{"qk_norm": true, "parallel_block": false, "positions": "learned", "tie_embeddings": false, "decay_fraction": 0.4}
Rows from block 5, named by matrix and row number. Rows with one number belong to one attention dimension. Each number is 128 + 24 x the weight over the matrix's rms, rounded and kept within 0 to 255. All counts start at 0. Numbers have three digits each.
# q: attention query (model.blocks.5.attn.q.weight, 320x320), inputs 80-159
# k: attention key (model.blocks.5.attn.k.weight, 320x320), inputs 80-159
q.115:129109178132125165117138119158120180165136139117113137089162124164139146110145157110148102115139151153115122164108125080107179117156131157118119134165064128124132139161140117173095152141134150172139154135121135147139141174111092114201156151
k.115:142125111120178159139102129124141124123106131129102145097158086115174133119092054111167102149134135120095113123133136119093108139105149129158120122173117103095111095106165145144124131108109134115139100134121135163121086166112120131135199205
q.116:107126125177147116091148150147094117164110144105123086151135176107135100108151093151114140126170114129134106146120147124163112150105119156141147132144147157133126128116126160145086156211110155100179085124121145090094117135163126111116079145
k.116:100133110154132125080164127118143118098134132143142119137090125092130128139131166117125167154122143161166120127133112148166166128136145097116168142111108121101155152147131134160105169104108128165139169145166136129110125129110167133083112123
q.117:120113120129122106116120079107129108125122105100163122153139127135124125179096084174140106162128132157139149093160142149122088107120133141125112134138127151096104100122123125103142140125144122139123124126134156123160140119127126135169125123
k.117:125119144140129152129076099156120176134159109160081137114086200111073151113086130169101103138126142119097119151141100116110132112138109110122106112130084127094121148127098163137134142120097145112150141116131120115114167164082137147130105145
q.118:123143104122112120149109140133127103129148151129138141170125103094180094137140148155116125125081165095121114136119114128117143133121112151108175143174094149144154137137094135123124151134094143099134100148133105127099110099131105159131115093
k.118:131106123133161132136130160145119113082122075163169146105072137138127111114119167160170138114163171101123112106154124105158129151106123156154115164125105142161146127164188108123124161145164079124128172119172104139137127142132141082121112156
q.119:139154085110151135126116066128108112100148137133121101151149116124159139135151142125164133172076107094161125092075110140122180086150132102089145126102104122115109131131145105138120137091114120122150087138122134113116123114138134122110145101
k.119:098165165124134158131136126115126100164111131144156132121134137129128103121156110110118138100118161163151107108096083158115124108167142111131149147113152146107150128142109136091126125111115136122163130153123154127135126090135092157113129132
q.120:190072073135141105152133153118139115185142114154160158160130109126137151122124121140138117158114121105137129099158150136094048114117170100132119118129153124121116154093113130102144107113127080157085148139135049116123118150104136095110075098
k.120:098151102075110108188141076136094110178103118096133154096151170107121144128111156058105141103143123095105156093118165133118174156119104088160163111121171121106147093113143102119131180153087134069116073148134139152125110137139116158093068080
q.121:109131118179085192143129172125129124123140144139140125094149123131146076092147140114141122138090160118111114141095116112145112125121138075157142135113147148139102157136145116095086117102132135099133129106121106131133134092159105144110091090
k.121:114172132156092165151151118122161138133132156119115118164121123079096160126118139147121175093086140115136154156113188105130116104139141128146079095123142172112171136145141163147148090144175116138090091120097103132114096102168161101119170148
q.122:134115129155107167177095164064119151146094105075159134114114184108048131138118118139115124110153154168142167120178100141099170152117124132117073132094112119117131133115153152130127143143121120177108168177147161105138141093144141089139160099
k.122:144107125147121151110100105071090111113170145160143097116161087127107110128148140150143145136089117110166132122093133107113136150089167139102175118116116131091106074145107115107108104146125132144121091148136159151139134173166160131148131137
q.123:117125142073128171112135094097137117143108134128126121098105091135140136130096146105130135095120141162140119161124121169147081157139152111133125133087108097126179159094096100116144133104183134118138153102128105157111128128090136118109122141
k.123:089110185144093114140124152161134141146145156098153060092144129121139153187117093128168084112143128140110105114155130122075113139108156124088133120097143100158130147130097120092194141141137125087155081139144116134117147127140074097125135184
q.124:125150143155131154156103179119146153082194133132121110127109185098099121143154105117106175094133059124109106136119138135156153119115133139154127123103152129116148120167129148098117087097122138133088168116143120146152177102123131115118159135
k.124:133122162116115119108106152097094132091141166115121147148162104145164156093133126134073148108135114122122085156138122130112107109136112172151135143100142143160114146145145093109159136136123155146112151128122110117133127109142156099162125111
q.125:112144131108126150128119130116141124107103112151117137104126110163101178168119121109149104134126098169126160123116069135139100142143093147117145122173134144137127114120129148136119114135127097147133134160092147143153143165181134141150201151
k.125:119125149142153115101150147159108125137120167131167140136142151140123156128149155117099092115145120129120137110133129133128114164171166139110149121149124167142134172128117150123107126082112134124141177088167134146124128123097146122137130121
q.126:116136142134138091106211119111158116150139145136106098091148177120136122102110168143105166114127143117122170153139099095142162106135105136125158139134133136091135120132140131165134099136126172118122135129101145117128144139066111119138126149
k.126:117108115163145125109142145137155133146172121137083152139100129124098086116180139137144120135142123139131126112120120093162133090097127162087102116149084149166106158117115125142088115106159116126146103083111169127136074132096107136176103083
q.127:133134126122120120115083129154129131099095133116117153157101073161159171120120112096126112137139129122113143112164171118117116145130128114129120121122125123127129161138115110142145128105123139160126104095125140108118118142157131145117142172
k.127:148128098125149099097140103145150117121101098144143128094134114163130122174157147128152164155096115137125154137108168151150171099105108157110165151141087133145149151108113105125114101161105121158119132103110150105143176144141103147106140138
q.128:133140115148146118135124136159152151146143141086143167128096136165180154145131155114087170145151124115136166086144078130118127127110150108101092103077086093133130157113170156152101104104128126132076101134135122136174181121156095141130122065
k.128:145092100140113124199141136122124148133152132126141151114102141124147125096117122115122094112116140169115139143128126171121188098147097115138132129128134141125110102114106134127117085135120138086120134129093163143108133107144108104094138107
q.129:129123147130121189161136126123099124161149120213184125136166156134110124117138127140141072113107098123075090149114135125129098136104131112181124148132135123113107099137111156144136161162123114178087113136105107091107105150096102080138130112
k.129:105142106161085090087120135062138106136140179158126129117135083106106126150104155118106160107094131154098099111155161105135095103106159146161116128109128135111113117100119116157110129088132177078142163114140127121131180087099134110155192141
q.130:124123133140158152118107147088123119099107143125126109109114127150115145134107127168139145113127126144075128124072134127145129170147134117171155122098127126131140123137128130063058090105113119176148206107138122119096135122128141130143150152
k.130:127095093109141155136135112132139130128140117137125161133124148126131137132137100144118095140149121165100078080095107154136109150097181166173165175145130170123110101100134091151175143118148154162087106137148140154148088173105165111133139096
q.131:137142164159129116183108133070165128135183123124138120136120164138132130181109135142127127118159157105094134106066097121131100142076141125138149152140093124137159166126113096121142157142145107136162159151118124125097156132161157138149148152
k.131:085100119118148123104104111126201123106102131077162143125134165117126107136133146143138133138147131118076141129118129169152122129093125101157148111111140135144119153163110124126145134165112112093155169172157109139064130103109127080110108100
q.132:139103114129123060096151119156120114134141136153091093117102148122146175106097145094181149174135131126161092071090129109119111135175154152165128169126141148171111091166148124158148121149142107123118106129105128161107129137137139114135126110
k.132:100155147141144140066104095169078169131133126138123103114156157116073174146104129125166138151151129149117104124179131111113102116128166130112111137131129135173113134143145112102150121107145130143161135112114108139084129128129088125148151123
q.133:122120101133154123108132133154122109131116160130185085115157135177087133111127175133131107118152139151127143177146144143110140150111138133117129108125121095159137099143096137130140136126111168115136115107116124184105069141166120098093126089
k.133:152124114111121128098115131131142121139107145145163116117159191154129136111122107107116109154124091111107147163106130171139097138119114127135136099140059112108193122143169106127095133108153112114133131144144131112084184110168128135153152136
q.134:118092103118134137150129160140133210141194141140101135166138087128143121155124120127084067110147128114123110151111142112122149133130106131137084140166120130121128098122103135111112110096144184122154132121140103144114093149129118200192143127
k.134:130135201117131122147144132103107096109117151141143116065125105145178126128112148119128136100127111135152140139146103067150178103123126143121144148157101137091150136098163154122131099149122122167109122104090131150156119179131113174094108168
q.135:128103113149134161126153117100100128132121114139140144160179086104167099118153126135096109135067145136099102137112128142167165130115148147132161127118121115173104148162122118119138134133113110164152092129120103120139128134115116182130118133
k.135:122132117110127127125096187118117162141144095129091106187137145098154161117137154127113104143121139079102134157157165126105113117157165106119138123116117112123128117112121170126173159097134174118177129099089146116107149104111131108194098115
q.136:123168100120115122071134162091162112144140105129093121120148122117110090135139175119119160109133110149162086119170139108108172118120086143123137110160109180129101076110138100125123169131143135122129172126143109160165119141119168123125132136
k.136:099086115120102111191122094095086160086121136109151139145116151154128104095160116139114135156137141125153090126150138139114115176147090134172090109108093137113112157124121126149101117118085139129118103201128099125091140140141140152155109126
q.137:171092140126113136133115151156128128137112088100110102174117140092127099122127108131129140130118117105108177113124145133110091083123149106084154099093122139062126141141114151162159109110125130069155158143144155117154131131095140121100120144
k.137:143153152113167127130164175149142156148140107120143102093122118097146091155094131150147156116155116094170169119121122159165083151101082131082145111122172102140128168094117139100135152149098061171115139118130097118192143149129104158111132151
q.138:116082146123141136121133107144129123158101125079105145121055105125116110096161089107141126081134107114180116149165161132172095102158103131112126155141154076071169153128150142089130143109104137147166145148111166141084130096142144151151132161
k.138:108131159113092108122157142144130122105138084126112135156155150148122145150136149124134110142121118145171147152132129107119102107140087137114153144128147166085112128153135115137144148152170118145119131068145114114107087133095137155106122116
q.139:150089176150105123168145099107136134103102168121124127054110128139130145151112126158176156151092139137142131151153131180120186131112108110094186125105094112096125143088143122112156135107117142112138106113140099127095140132099122102118103125
k.139:111127111157125172147128082116158126144064138141104153153111093121157107119133123144138153142124129132102142168142145121100152153120135128148130114107123137130142110135142109113139075108136167151085119136125114119113131136080104108139134133
q.140:149170113129116130119104119112143099153140144094164119138112118114146142131124073140133154155125081073180131115127091136160129144136118137126060164104168154134137112108122121123130089180149124130092138121152117083160119111141124124104125140
k.140:169158138113124103154143135147115102137134120168133074124119115096073150131155122140148104123063138142127138066066118109100142101159116126114092093134130114155108150120117116119102150164153089130096146138112154138153148159163151173137097101
q.141:100140132103103108129123139150099140140117117159109113126157159110099148124107107137172125106119119154165102103119100108129135135141130097143109117164163126142175142147125156154135123164121136119134138087150186142180119122119156130127137123
k.141:131145128128143126123114080126090141161148124131146113134140121186149111169137121111135101113162128132120101135117161126117119121130083106129076142135162152140122110160094129140147124118134132120126142123127116119160122097110159116115155113
q.142:099156129114132095122130084145139131120085150141108148122120145120133109120109107112154140153124191129152133149151119146108127121155113152096137118114123142115104130084128153098122140138136129126109103095151104106119171104119154098098134123
k.142:175113107151122140115114113174125136124103142113088118125127096148149122095146092108121128160137112111148176123140113145153141134113163108128127140128125100100137124137123151121065171124108154108119110123102179108134163129123135128089115163
q.143:116164119101159126094074111113145108077109129093164121119127145098121192103168167104088116154140153125058135110129120142144077180115159107101141140153167112125101157110132079117123104131161096137128130168090065130129135118109116113132116171
k.143:145125127140145155109137126137137106135148120088141140164123130155142140093146101109164157138132150098145136116099112129109170155149125159118152123172174112139140125120140107116108114162101107145163108119175123124123083121120101097148108139
q.144:130149113096176110118135098125132116175126152164113127104141102123160102112168090079141142159100141129103133128140116080085121142145142154119142134116144118112068103122136081136133114173099097155126135128147096112127102137105109085161123138
k.144:136137127110154153121173131138152141149128126124113099170150175158119155127104163119067160132134075135125175122172148122129118147136128116174133086090151089144141133124123105089149148132102123138114156132151122101139118117159145145118132056
q.145:141129089146088135097112109132115116128108069105128103160151113113120121119140134148100153140202157129106145125131126128107103163142111145092106112143136156184106119059106129130121153086149144149154138105118113124148181127163151158132133112
k.145:077099135159146176144149136118154122111101116164120154166105110114109162102100074128126120133159165083149137127089128131155154084105104112158157177147153173156127135122150166090134051115127165144138102132153158129129147122135099140062096111
q.146:135083148117119151152131133142127128099128132126160154156098146129104159149143114082103120119139129152128158129116147123150101127114124094173116146118091120110149124093101121110146117153139147119169143125117110138098132126152147168163114128
k.146:141117131150097175100102173132121161127123142134152179114121110114092178157173155121117131098118143096098087174147142075104152140096143156117167145066098114137128147070130118147138106184151176147130135127120122154119122066142137169123142130
q.147:141141123081115140130124108145151124103127155123107139093122117156129112151081111141120109113099135083111111112130150148133150136109126116137173112096114131089128113135155127150155148174109129109118129127132170144166137132135103127075127182
k.147:121153107144107162123132062119132116117093106131050122098114119164149103079129145139135113154135131133133104133153116157160170149124118181131134141120100127139123102121110105125156134151097118154116131115109088131136124122105132120122102141
q.148:167097160152126148137141112126094139072132104143100108148108085119132115114089130126153128120123093098142194150115123165159138106152101098132135133079129108091120154113134138139128115166115120128109106103125117156123112151120173056131176101
k.148:140115189126130100129160107081156125164136141139107121162123146114138113137110149113166114151137156087151150125097178146118124080158122166118147132137092120144140127093133099181117135118118177115112124133119120153166102164139138105113172077
q.149:088109156129113131125126133123131136102112157115122100134141140112132134128147110106080172125178121161129128149124154164165134149131172172134047091127117125162118105181115131125152111115131133127114118132114117106145156128100147110125089163
k.149:085140124164113124109140159132115145144135153119108134112176113110130116111145063108112156148122130091094131170102165113130135135119115110095100113123100117101124170182132125103094118161143118118111160142113114113117138084136137143113135149
q.150:162101136156105120140142145179145119122136119103146128116130109135103182119137136098118121171101122125160108120124154131143121125117137155145116085123140125144107171126160159141149130090086133105169123135136158133143124138134131131107101195
k.150:193162139144163136078104088151100116099147121124131084115122068092164148142125134094135196126087128126158087109128122156124073063137110118139121107081137149112152094078116122154121121102131108104170120144108147096119166101146093135134091129
q.151:116135145141118137135133136130109117146137135137089125132129148128114103156138126122129123117079103140141111144169136125137094115111151121163143138141110136142151084160126158129096144135122133121069187130098151107152108081135174152113120091
k.151:136079105117103122164124100139128125114130130095148124139134116113127098126171128152158151114139111137119118119139075102132115131100122108117135131153125120159126134151116129141154166194122136100115154132119126076130104094116148109137148130
q.152:121147146162117095132095117108155107133130125107101113111144143110101121088101113107131109110113080124141081125143108123119118093072132158117156132089157153116093149120101133138103156149099132144142123104177152130141133136133131152137142116
k.152:119150137118129110124064139135123084148128137103151178097131157145144129104093130117148115145150150165110121156122136094159096143170089131140110130147046123162124155151155147119089139119111129136185112093130063087133143188073118116130120127
q.153:086097114095097144118145104114110096131184167157115149097148121179150158123130073143126124134108174139108103103153139081123126128147094167110107128160127157148123124106143106120134118118167141128155110127163168143126156116154129131125112101
k.153:161111152123149126133124137076151107172069089137160103134119116120130148127093121141118139113120097165131140122123097117136160166098093155086127121132130119091123144125145124097146201113176134095104138168133140154087115119110100131144156166
q.154:112152093150157117158123134127170164131129127140143167145118093118133162116098176134113137103133161132116119095152107126082135144112143114116146092156126147139137148147159106091118141144116138128114104136105114128140090150120085115157121133
k.154:126155102127093127148106124148130139114155135111131106100145138158154150135103131131100091139118140167174177102139129085118125137150163100133113132135150130112138127137112101125126121138089085202121112086092132142147116178124156095159166153
q.155:127157148147111140086104108091110141127111044106159101148146151174121119116105105136098150144168087128151109112114093150131166123124121114137106152133110121187180129112111146059106086061134135164116131142137116135117117117109159153105109125
k.155:133156137121125093129150142170103118155108104136166111133149077102098106140138107163104142106128109139107117128149143106135162148150085133121054141142143136102181145106117155109137111079141133102138085169112153136148151132111116153155108126
q.156:122129087101120153137138154096132100188095098115103171101127139085158129126131162149149122137162147119105137133103085120141127104123146114136146160137099111135074105093155131141122153105132146158114134114134106145108104105194125136136140104
k.156:104090096104146084118135161090093106142098172141150121093144155105109133123170132130165095113141095130139119119115103180119116140123150135124144083121146099135109124153109185155150158121138138108131176143175140190118151160148165134146094160
q.157:106129133123156102107111155119156115122125143153150127174127116134130124112143137146146135128120147111144107132118146132139157090152102109103145166147105164088123164125119150121165153136162071109158101143087128116107104130123106154140119119
k.157:121172087113115138164139089134104114089121129138115139158137151183106126150135136111127121106108128151121125143119109192140132160125100100150136128118155141097118130112122108117125124110112114135135106103160122164152114165122123140102110124
q.158:132125120161104108129106143132096150154140171102126103124134135098143147135123149151116107099157147120136126116106162129123135122122110119140165116135122102123139143176109097154121101129119135098116145153152132109106159128094144119119151158
k.158:124130158130163101120109154113139167114193139147126163175072170152168124117127160109108129137140128151091148123140110143111094125096132096128149112140153175091120130126093106132127107123133104119142127106132170105120132101098114107109124108
q.159:134144100123157125143119162136163142127159152102133114132128154121095128157180125130174138118098106107153121124076150179086106146106129115114107147122169160149187118127140135146127163144152113115123124133076138142101160122095144098141134111
k.159:171120141137095098129139120123137137118155109130119166136105117124092129155172128130161156131126133133110137104097146136105093101127147145165116168148145131134120090146120113150070126124125101157115113123113120124130120117168158112108153104
q.160:186157128126121143126113119160162167086123151123111097125124105150178102178115121136134164133129075158097141150146156185102152121124107126109125107125110154125144113075098102118160106150126113104133121073162125119116169143087148100141110154
k.160:124088166155170128103147130122115157110099126195109141169119116153187134090137163105130174133123077115137149129138130185073097097140133106124136129128087138081108153158157136128118125065120122105134089102163116158123136131149130121148138135
q.161:096134103128091097139121166109148155149172138146126152136086148093113094116109109126123137114110120128176144108152130134080194154150156107127152136131088150106156121137108161124141100128115138151125105131130173113148088136140119130118154149
k.161:103110134092111162136074123109129162088142141106154149123139106194130131136093097115141120120184126169073110146150128115135113107136139123126117126087123170124140094173116114100122080106124092118114116128142097133113146126167118128102125120
q.162:188106132096149166075125101123160122110106108120133109096147124128119120136138120151186138154140130130088090106143134104120107160121093140117138113146152121118120160125135110143122112144115166131149177118092145139145096092115124127126129163
k.162:179109129095124129120102109118148107151140143123118095111147148146123137111138099098155119113122148114134139128136140116121122140142107145132094080092130143149129111080130148126140104135123113111144139109170166148135144157133102102117122069
q.163:118170148140122138119124156122153166130145088142120153118150143120135128128127125116100122096101152122159159137120126133119098113116163105110093141140111135142134140116126137137118106125138116113135082151119144166078111145153168109091143119
k.163:189142141154157133099165153159128086165112135130084137129081128107136143139140097148154100098133102129151137135147126138075122122154102148152166112139113141112084160156109125090156132160110123120116086134147124180107128095140142117122080140
q.164:114148120100154155103115155166132080122118153195103116150135109078086140127154159096087159127144083115089111117142122124138158159148137106096118146152122126147118172161147160154087157144139091115178165131148133069137124138122133109112133160
k.164:140072098117189145110107125129117150100130142113116113139144186096112086137169105088103101174130132141152157145127104127134102128129097124110148106133118154117131116099106154131128147113050115109117155174129126147127118139111144120136122163
q.165:116123143101061084145113121106054079135077097088147175122147141130147103132111104121137159124138122115101124122126176117099146098151108148118120107124138108106133147109089134149102154129080084148152142113147136133163085116147145133123125131
k.165:131138144126157147141089105127094108083076098107110122157105125126109114149112148155078163174100081107135084148150103164136119148074153149145139157166127128136098119139114095144151112136125108136095164141134148133131153134131120150166122153
q.166:118129158109163123133139120085125100111093131076114077128117141147135163139132098125133093129127125146110163163163120131155092161122125113170089151121178167125152122095106131131107149123152160113091127123127102117112137107155122139132156124
k.166:121134119157177085140157160128102109133131145145134108127115183143107153120127117145166126076113160131092104135111077132133174136143125128114113143149134111127100135088098088125109170118140125146103119132087129150100123142127156130131130115
q.167:142133162180140146125152144112135144131159163142154152148150162136121097140101134129111107098099126146101128095119099133138149155084141115096132126156107146138150133126143107094096110110091151122099123154120140102121180143129115138138123101
k.167:141100134166101112139150144139115135117120150140115130103169158171166090105098146195155127106160159142085131102117124077128118139107103200109132146136123098136086144122131132200149162104110151175123134157111137151113129117097144153128143099
q.168:133162117117093133149120123153165160113096128117118103127120131134121157129139166188138144145125108095106106149118129127145081098167148134189155136142128044152123102122109150136130109103140136113091113120090131180123139074104145142150139127
k.168:135119129121108115158137133116148144110152094138110139133097117097118150133127111121130113156125131108158136110188152146137113119096094136103166125133143121138106105123070149097112171188186159193150125126129120150108141158106117112136124172
q.169:123147100126110159140150128133097158132177131123139143109128118087134116125130116115155132146102170139122123160087139115115142146149129126133137127145128157150129114135160116115095122171165114135132095138144151103135120139147150101126135098
k.169:129139162146088140148102101122140139166127131110120116144153107082147130137121142107128101124118106146105116123118138119150155125104128120142080166137108120086163153109124131113125123148151158149128162103118127107104111096151096146127119117
q.170:146072118164127108145139137120078106134139131127117122146075145115154130136135159158142107151175166147143128100153157125132126148091102105186155047125107135157122105156117137103132128104105122112154154102129103105106134108144167141141129113
k.170:113151121115130108126118160114094158120140122103106123130125120103139128142125121081120156160083187064075140123105135084168121139079181179131121141077136134137158111098150137159129196113158114139058122110140127107104090156138185095137146114
q.171:109096129132139095112131103124128182135106130127112174122150161108091149091135116125073109103107155102142174157144124123147147147122119154114099195091141133107060115143131144144136151113133150151138114128131141171121147155167106117166122149
k.171:130174121089083062131111112182170132170157132107148142096180086156119099099105086154105126156126131147139143134117150081111111096144165100124142106166167131138154113133124113114122107116102136128167117104096126097153156124157162174170132137
q.172:125164148129129137117104125129141115173157143125164087124148060121102139142126096139155105155126108129135109141093116106117113095101120147113126101142159139111111116176144123124107125146105131131089107180139156135127152110096076139080140123
k.172:119145104161123134092166154094170136170137157148147133160116072081156116147146080131141122080110147129167092072142121141146158119127094082121122127151122101105151122121116139099142087138119146105128150129099122126130155115116067142103142157
q.173:128123113109175110170152127138133126134137114122128109096154128214106115077147157138123127140122163136179146124138088116135104123126100113127151156089149164121102114138145169169116165090160060103119184124123113120138151143095126116096084150
k.173:153139103106107101160158098136120112118166114104171155106138121117151117117118137128104143134130115106106101123111107150118136127176135099096109124090113152145137133148184117176129131138108129123145125133120111119153131120099152142135174156
q.174:075085128152113113123158116133098155143130110079108119092104143117105148134137152109120086100139145147132106133079160100155125135151095140088093155122152111125158138145157088089124135138128152121145109107130123110169069120149154109173150122
k.174:076158128131141119145152115152141078145123131106141121135159114094117151149112163141103106088122089140130147136130200174135093124163133098133117152122156152147149160119159132126089154134150112106141198134126126078191137140102144105151105121
q.175:126121112162185113101148101108148082145109142136112123165084121133176174133137109113152137115147094122130136113139120139108135116125105094121117095132114113150088097105125072116205118154130105157180147138151125146159086155097126108090080099
k.175:123171116141152164116151135106133109113104159133122124135106168134074155160151137126137137144115158130169131123140121119128169121114118061141117110172130093134149123172154126101161107136130130121119123129139155106133115121126093115110113096
q.176:108160136138125160143125154132129095095175121115139126120113107127119106120138139107128138111115167103136163136135121119111135102089135122109155108110097139129127162136158146087120122101174132156129136126097138089089102195146135127100168101
k.176:119151131174132121134132134102144117121118148133072139124127168148122127135130116107121162144165153145117139165116137152112155181130154101126144116135131105164133141155099127160150146121132125146117170074157145117119108148138119110114110092
q.177:147114106145070124111156128128123096147126148132128152146073099100129112126128136157159118124118146085115166121096109137134156122116144101115141121128162148127132154110111128153187093093113135151124133126143149104142115105096128189160093145
k.177:093113099146174144163119125132131118113162122102130158144089144165141110132153157133161091105114126117163091124095114165127087137140114123138155098124180171128176117138165106148147115138083064127109148148138138109135098124121076111118115133
q.178:127150130123144118182157179060114172152067154118087127146121129139118112151120155115146107153117162147115126114095129119167091149096114133129117107100122126112150125126124087146104148124109125158111136143109106144138136149103118137116131101
k.178:154096126143125090120106150122139086140109138144132136112092128107125119134115108146167108133152130127107114061143104088143128108133117104128140125145140085131125147140117171095151123147101161150118073144120141148120123104119147132138117139
q.179:125062118120122112118145126180147117143103103117160134116157105125161172102142117134094151115122172125121130134117129134128104105134089135130137154143167141102113132140169105140121144099106212118124124116080164165139125128151136110126154167
k.179:131134132125140085117086120133042161126173121097143149128152110116104132114146153133143115102109101091173112061136125120118153157105160110144126097125149155152119097123149119071138165111122170114141116087084111143118158109184122098143104090
q.180:123121099165137149129161125092165121113125144098137143102146136157155140089163111140137126140144139156170085159114118151135096174088135128128113096134113140116108102126109170080130106140103145079159123163125143096121109135133124134108123104
k.180:100135093164091116156126158126113151136098164143131121138142153107126108096128138136103127116128116127104155132100145149121116168161173115118144177113124156109106133132143135164084122168111125114168133138150148155154137128134131149153107107
q.181:142111099120126110151133100126142168117107132154139140138150166107128136147109139097187091125142125094091090136122135107100138085170127096143162123102138156114079083166132178174089140153099166102079128121160142134130126141141099149122113149
k.181:111087120098155194152123111117136093084173107152145130089132135156120106120146149150083145152117115101133136116150115110139145123119157178120131139134153128125146103168095097136094102143097170095093096119095125151119166121111106116126104115
q.182:130111134099130094163119112191147124151113099161171109147133128107134111158100132161131162168105127127143070145161139114126094166136112078155123149133154101161137135163134141055133110165119086163163110153149085125120154110126087127144122141
k.182:138139135100109142096122130150127127127134156139124139120117128143090143153102149130166120151113137113098156116079129135104119105092138133153120112144081100115146090136118137148132115165112151140113138105139108162113145150149140105131166165
q.183:153114056121152100136111082110104135108164155144109127128100170153180176126145137141158131120135116132140160159137101132074142134141128175158120077129088122145151135114131148143122092069111120146137145141159136121131125129114125188114121140
k.183:163159089134129148139101100132115157124182058138139119122116131110129141090143142108089091143127149146135132172140125122097082120120124190122162130168150148100130117139134118119150099132122113110135128116114098083136113095103084138111100102
q.184:097170128132144167129121150121106105149153188085150130092156150172157171131131097109111136139144109119126156122136167139111131103180101115117101150122092147128133135124133124143142126159144130099119107093110189124114116181118175091136106137
k.184:121117142088128126144159108147133160122131145113160105176110135127160145098125146156114112081124170133105092132154130123110124122135130136110107156145143131125147100113109127136156118165149096134129165142175163127140098140123136170155119102
q.185:135094156090095078120075101087147121112121153131105142176124150126146108108148119110140140114125123117118145100074148140116140125162124171123080176121129093201121158125124152152095121126124134158176131142131091131093135150106130120179145123
k.185:115151135116123150100137097117131075119089161124136150150143124127106125129110125113176159146122117154143120131124126132157144127138092110122146101107107112144102120120139148118077113122118139117151125115125144135126138125141135087167142119
q.186:102147147113124102126134126144116142109109141128156129123142167121108116109154091087112145083113108140071147162092123152127091090132114120114138097134122127130157102139146136141152141189158093157154118108177113181192120141129147176141131097
k.186:072123172119145088137154150154093138178107124119129148114179076126146119147101120111109145172160125143148083143121143114123146149162096069137099118156141124112107133119098129115142116129129141130123153160111133120161115130107104159110131140
q.187:170098153125129182165125162152118137163127086124095094111134090125122081129140129143067137116146100115131139090172147113125139136103146126131129149164174200094113134106127110126107132146133122132123136163071094120196160092130153094129105123
k.187:132112123112151149127111093140116123114103137085115116133129120149084120123152145094121156127135105129147119127099061138186134118148134148123101160107125190123110129140150172133123134157148122079098076148121142108155143129124178146128122121
q.188:081166110152162119107118120163111083138148099172124110105117091119118115154080158131117127111121110135116131135110121093146158151111146135118127139125114147141141117156089105084113131139141102121080121131112149112105124137129126105159178122
k.188:155117128099096082128115156088170172131104158167132079108110124064144143102109058153090128127151116112179171145160096105129123088119118126111142148131086148161172124132126153140118125101156127095108106115131103136111142148093140131097112141
q.189:095147131102146138103172090128113144145118137097132130135091140121158140127143137161110100135112095176154155110148093094180126128121151116126141109142132130160157094100152118106169118104115104099128164106123110128095156083106118098114111160
k.189:177163125145150116078173114154157106159099100104172108115130081081142159133122102127134102116101138097100152159093129135146133090123106147085137112127090097134140140104141125136119102135136140144146131119116132148147134123130118138101136158
q.190:102145159128079154073105123103151170095126109130130128110152124113099142141129135119137114147120145124125123112178155145129139129114169148079110122146161100067163117129093128131135145099176096104137112103127173093078143084127145156130114111
k.190:141113113130091170103167099082183153150123125177108153156117141134134108150098135178161129098143115173113126113157181132127133090138128129144123149130129101099125143088106142107140160082093131134141123135187089112108106152097116141132152188
q.191:133151153174129114105112165094164109115153113125085168143092118096065149117130150136090137108125111138155098143116138157140168112119110158114111118114086129110101133119154141127142155163108104142132162104180108205151100135133140109140118114
k.191:143112145157106128132099102113111110109106134176099168080157103120172128116091138093111154141080150137129137115142140129127149144110111124139117154114121142114108213123091103118074147150172129141148139153114143129149098124134180149151136107
q.192:131101118107116146140126168122191123152127113113111163110151120178141111121153173142109134118168163099123095145150107124113064088101155126135141131155136165106139099101121155121113182112121122133124157117133090156128107130152174144133081101
k.192:104133094170128155110077163106134178093106124073094134130146139140145149082172138150106129156114141114139153128159090138133144140074122171093142124110091076123121109109117138162125159127119139083114119134137101087158113150118207110114099105
q.193:142166086117132160155163141120116181139158110147103131141117190174130159164118100127155134130106147156103130094088113111123104139116123141131095110139131147134134143101119081139155107150113118099087121131179153134154133142170110144102110129
k.193:130135136089129098129119152123121146155147085129130142075148176121087167118131135140136086122121098097100119149115163152103146124125126119135144090116128151149107130132117098111106126116121139128145122099149122105155138107156150115182130085
q.194:101169117133115168100162082080166151141085116120152141112120129123059092116131097102123132174093147169109109129136108089103131149180126130139101139101124100162092147119197083166122110160131149125126122117130133082128104153088148118157147129
k.194:157126127132161090107148126082132110136127112190111135094113116114148202121085127121116135147115114146101119126170157065120167137131109110128110145127110104139115140146145139144126111130122114115124155102152161122073180109129103140141116122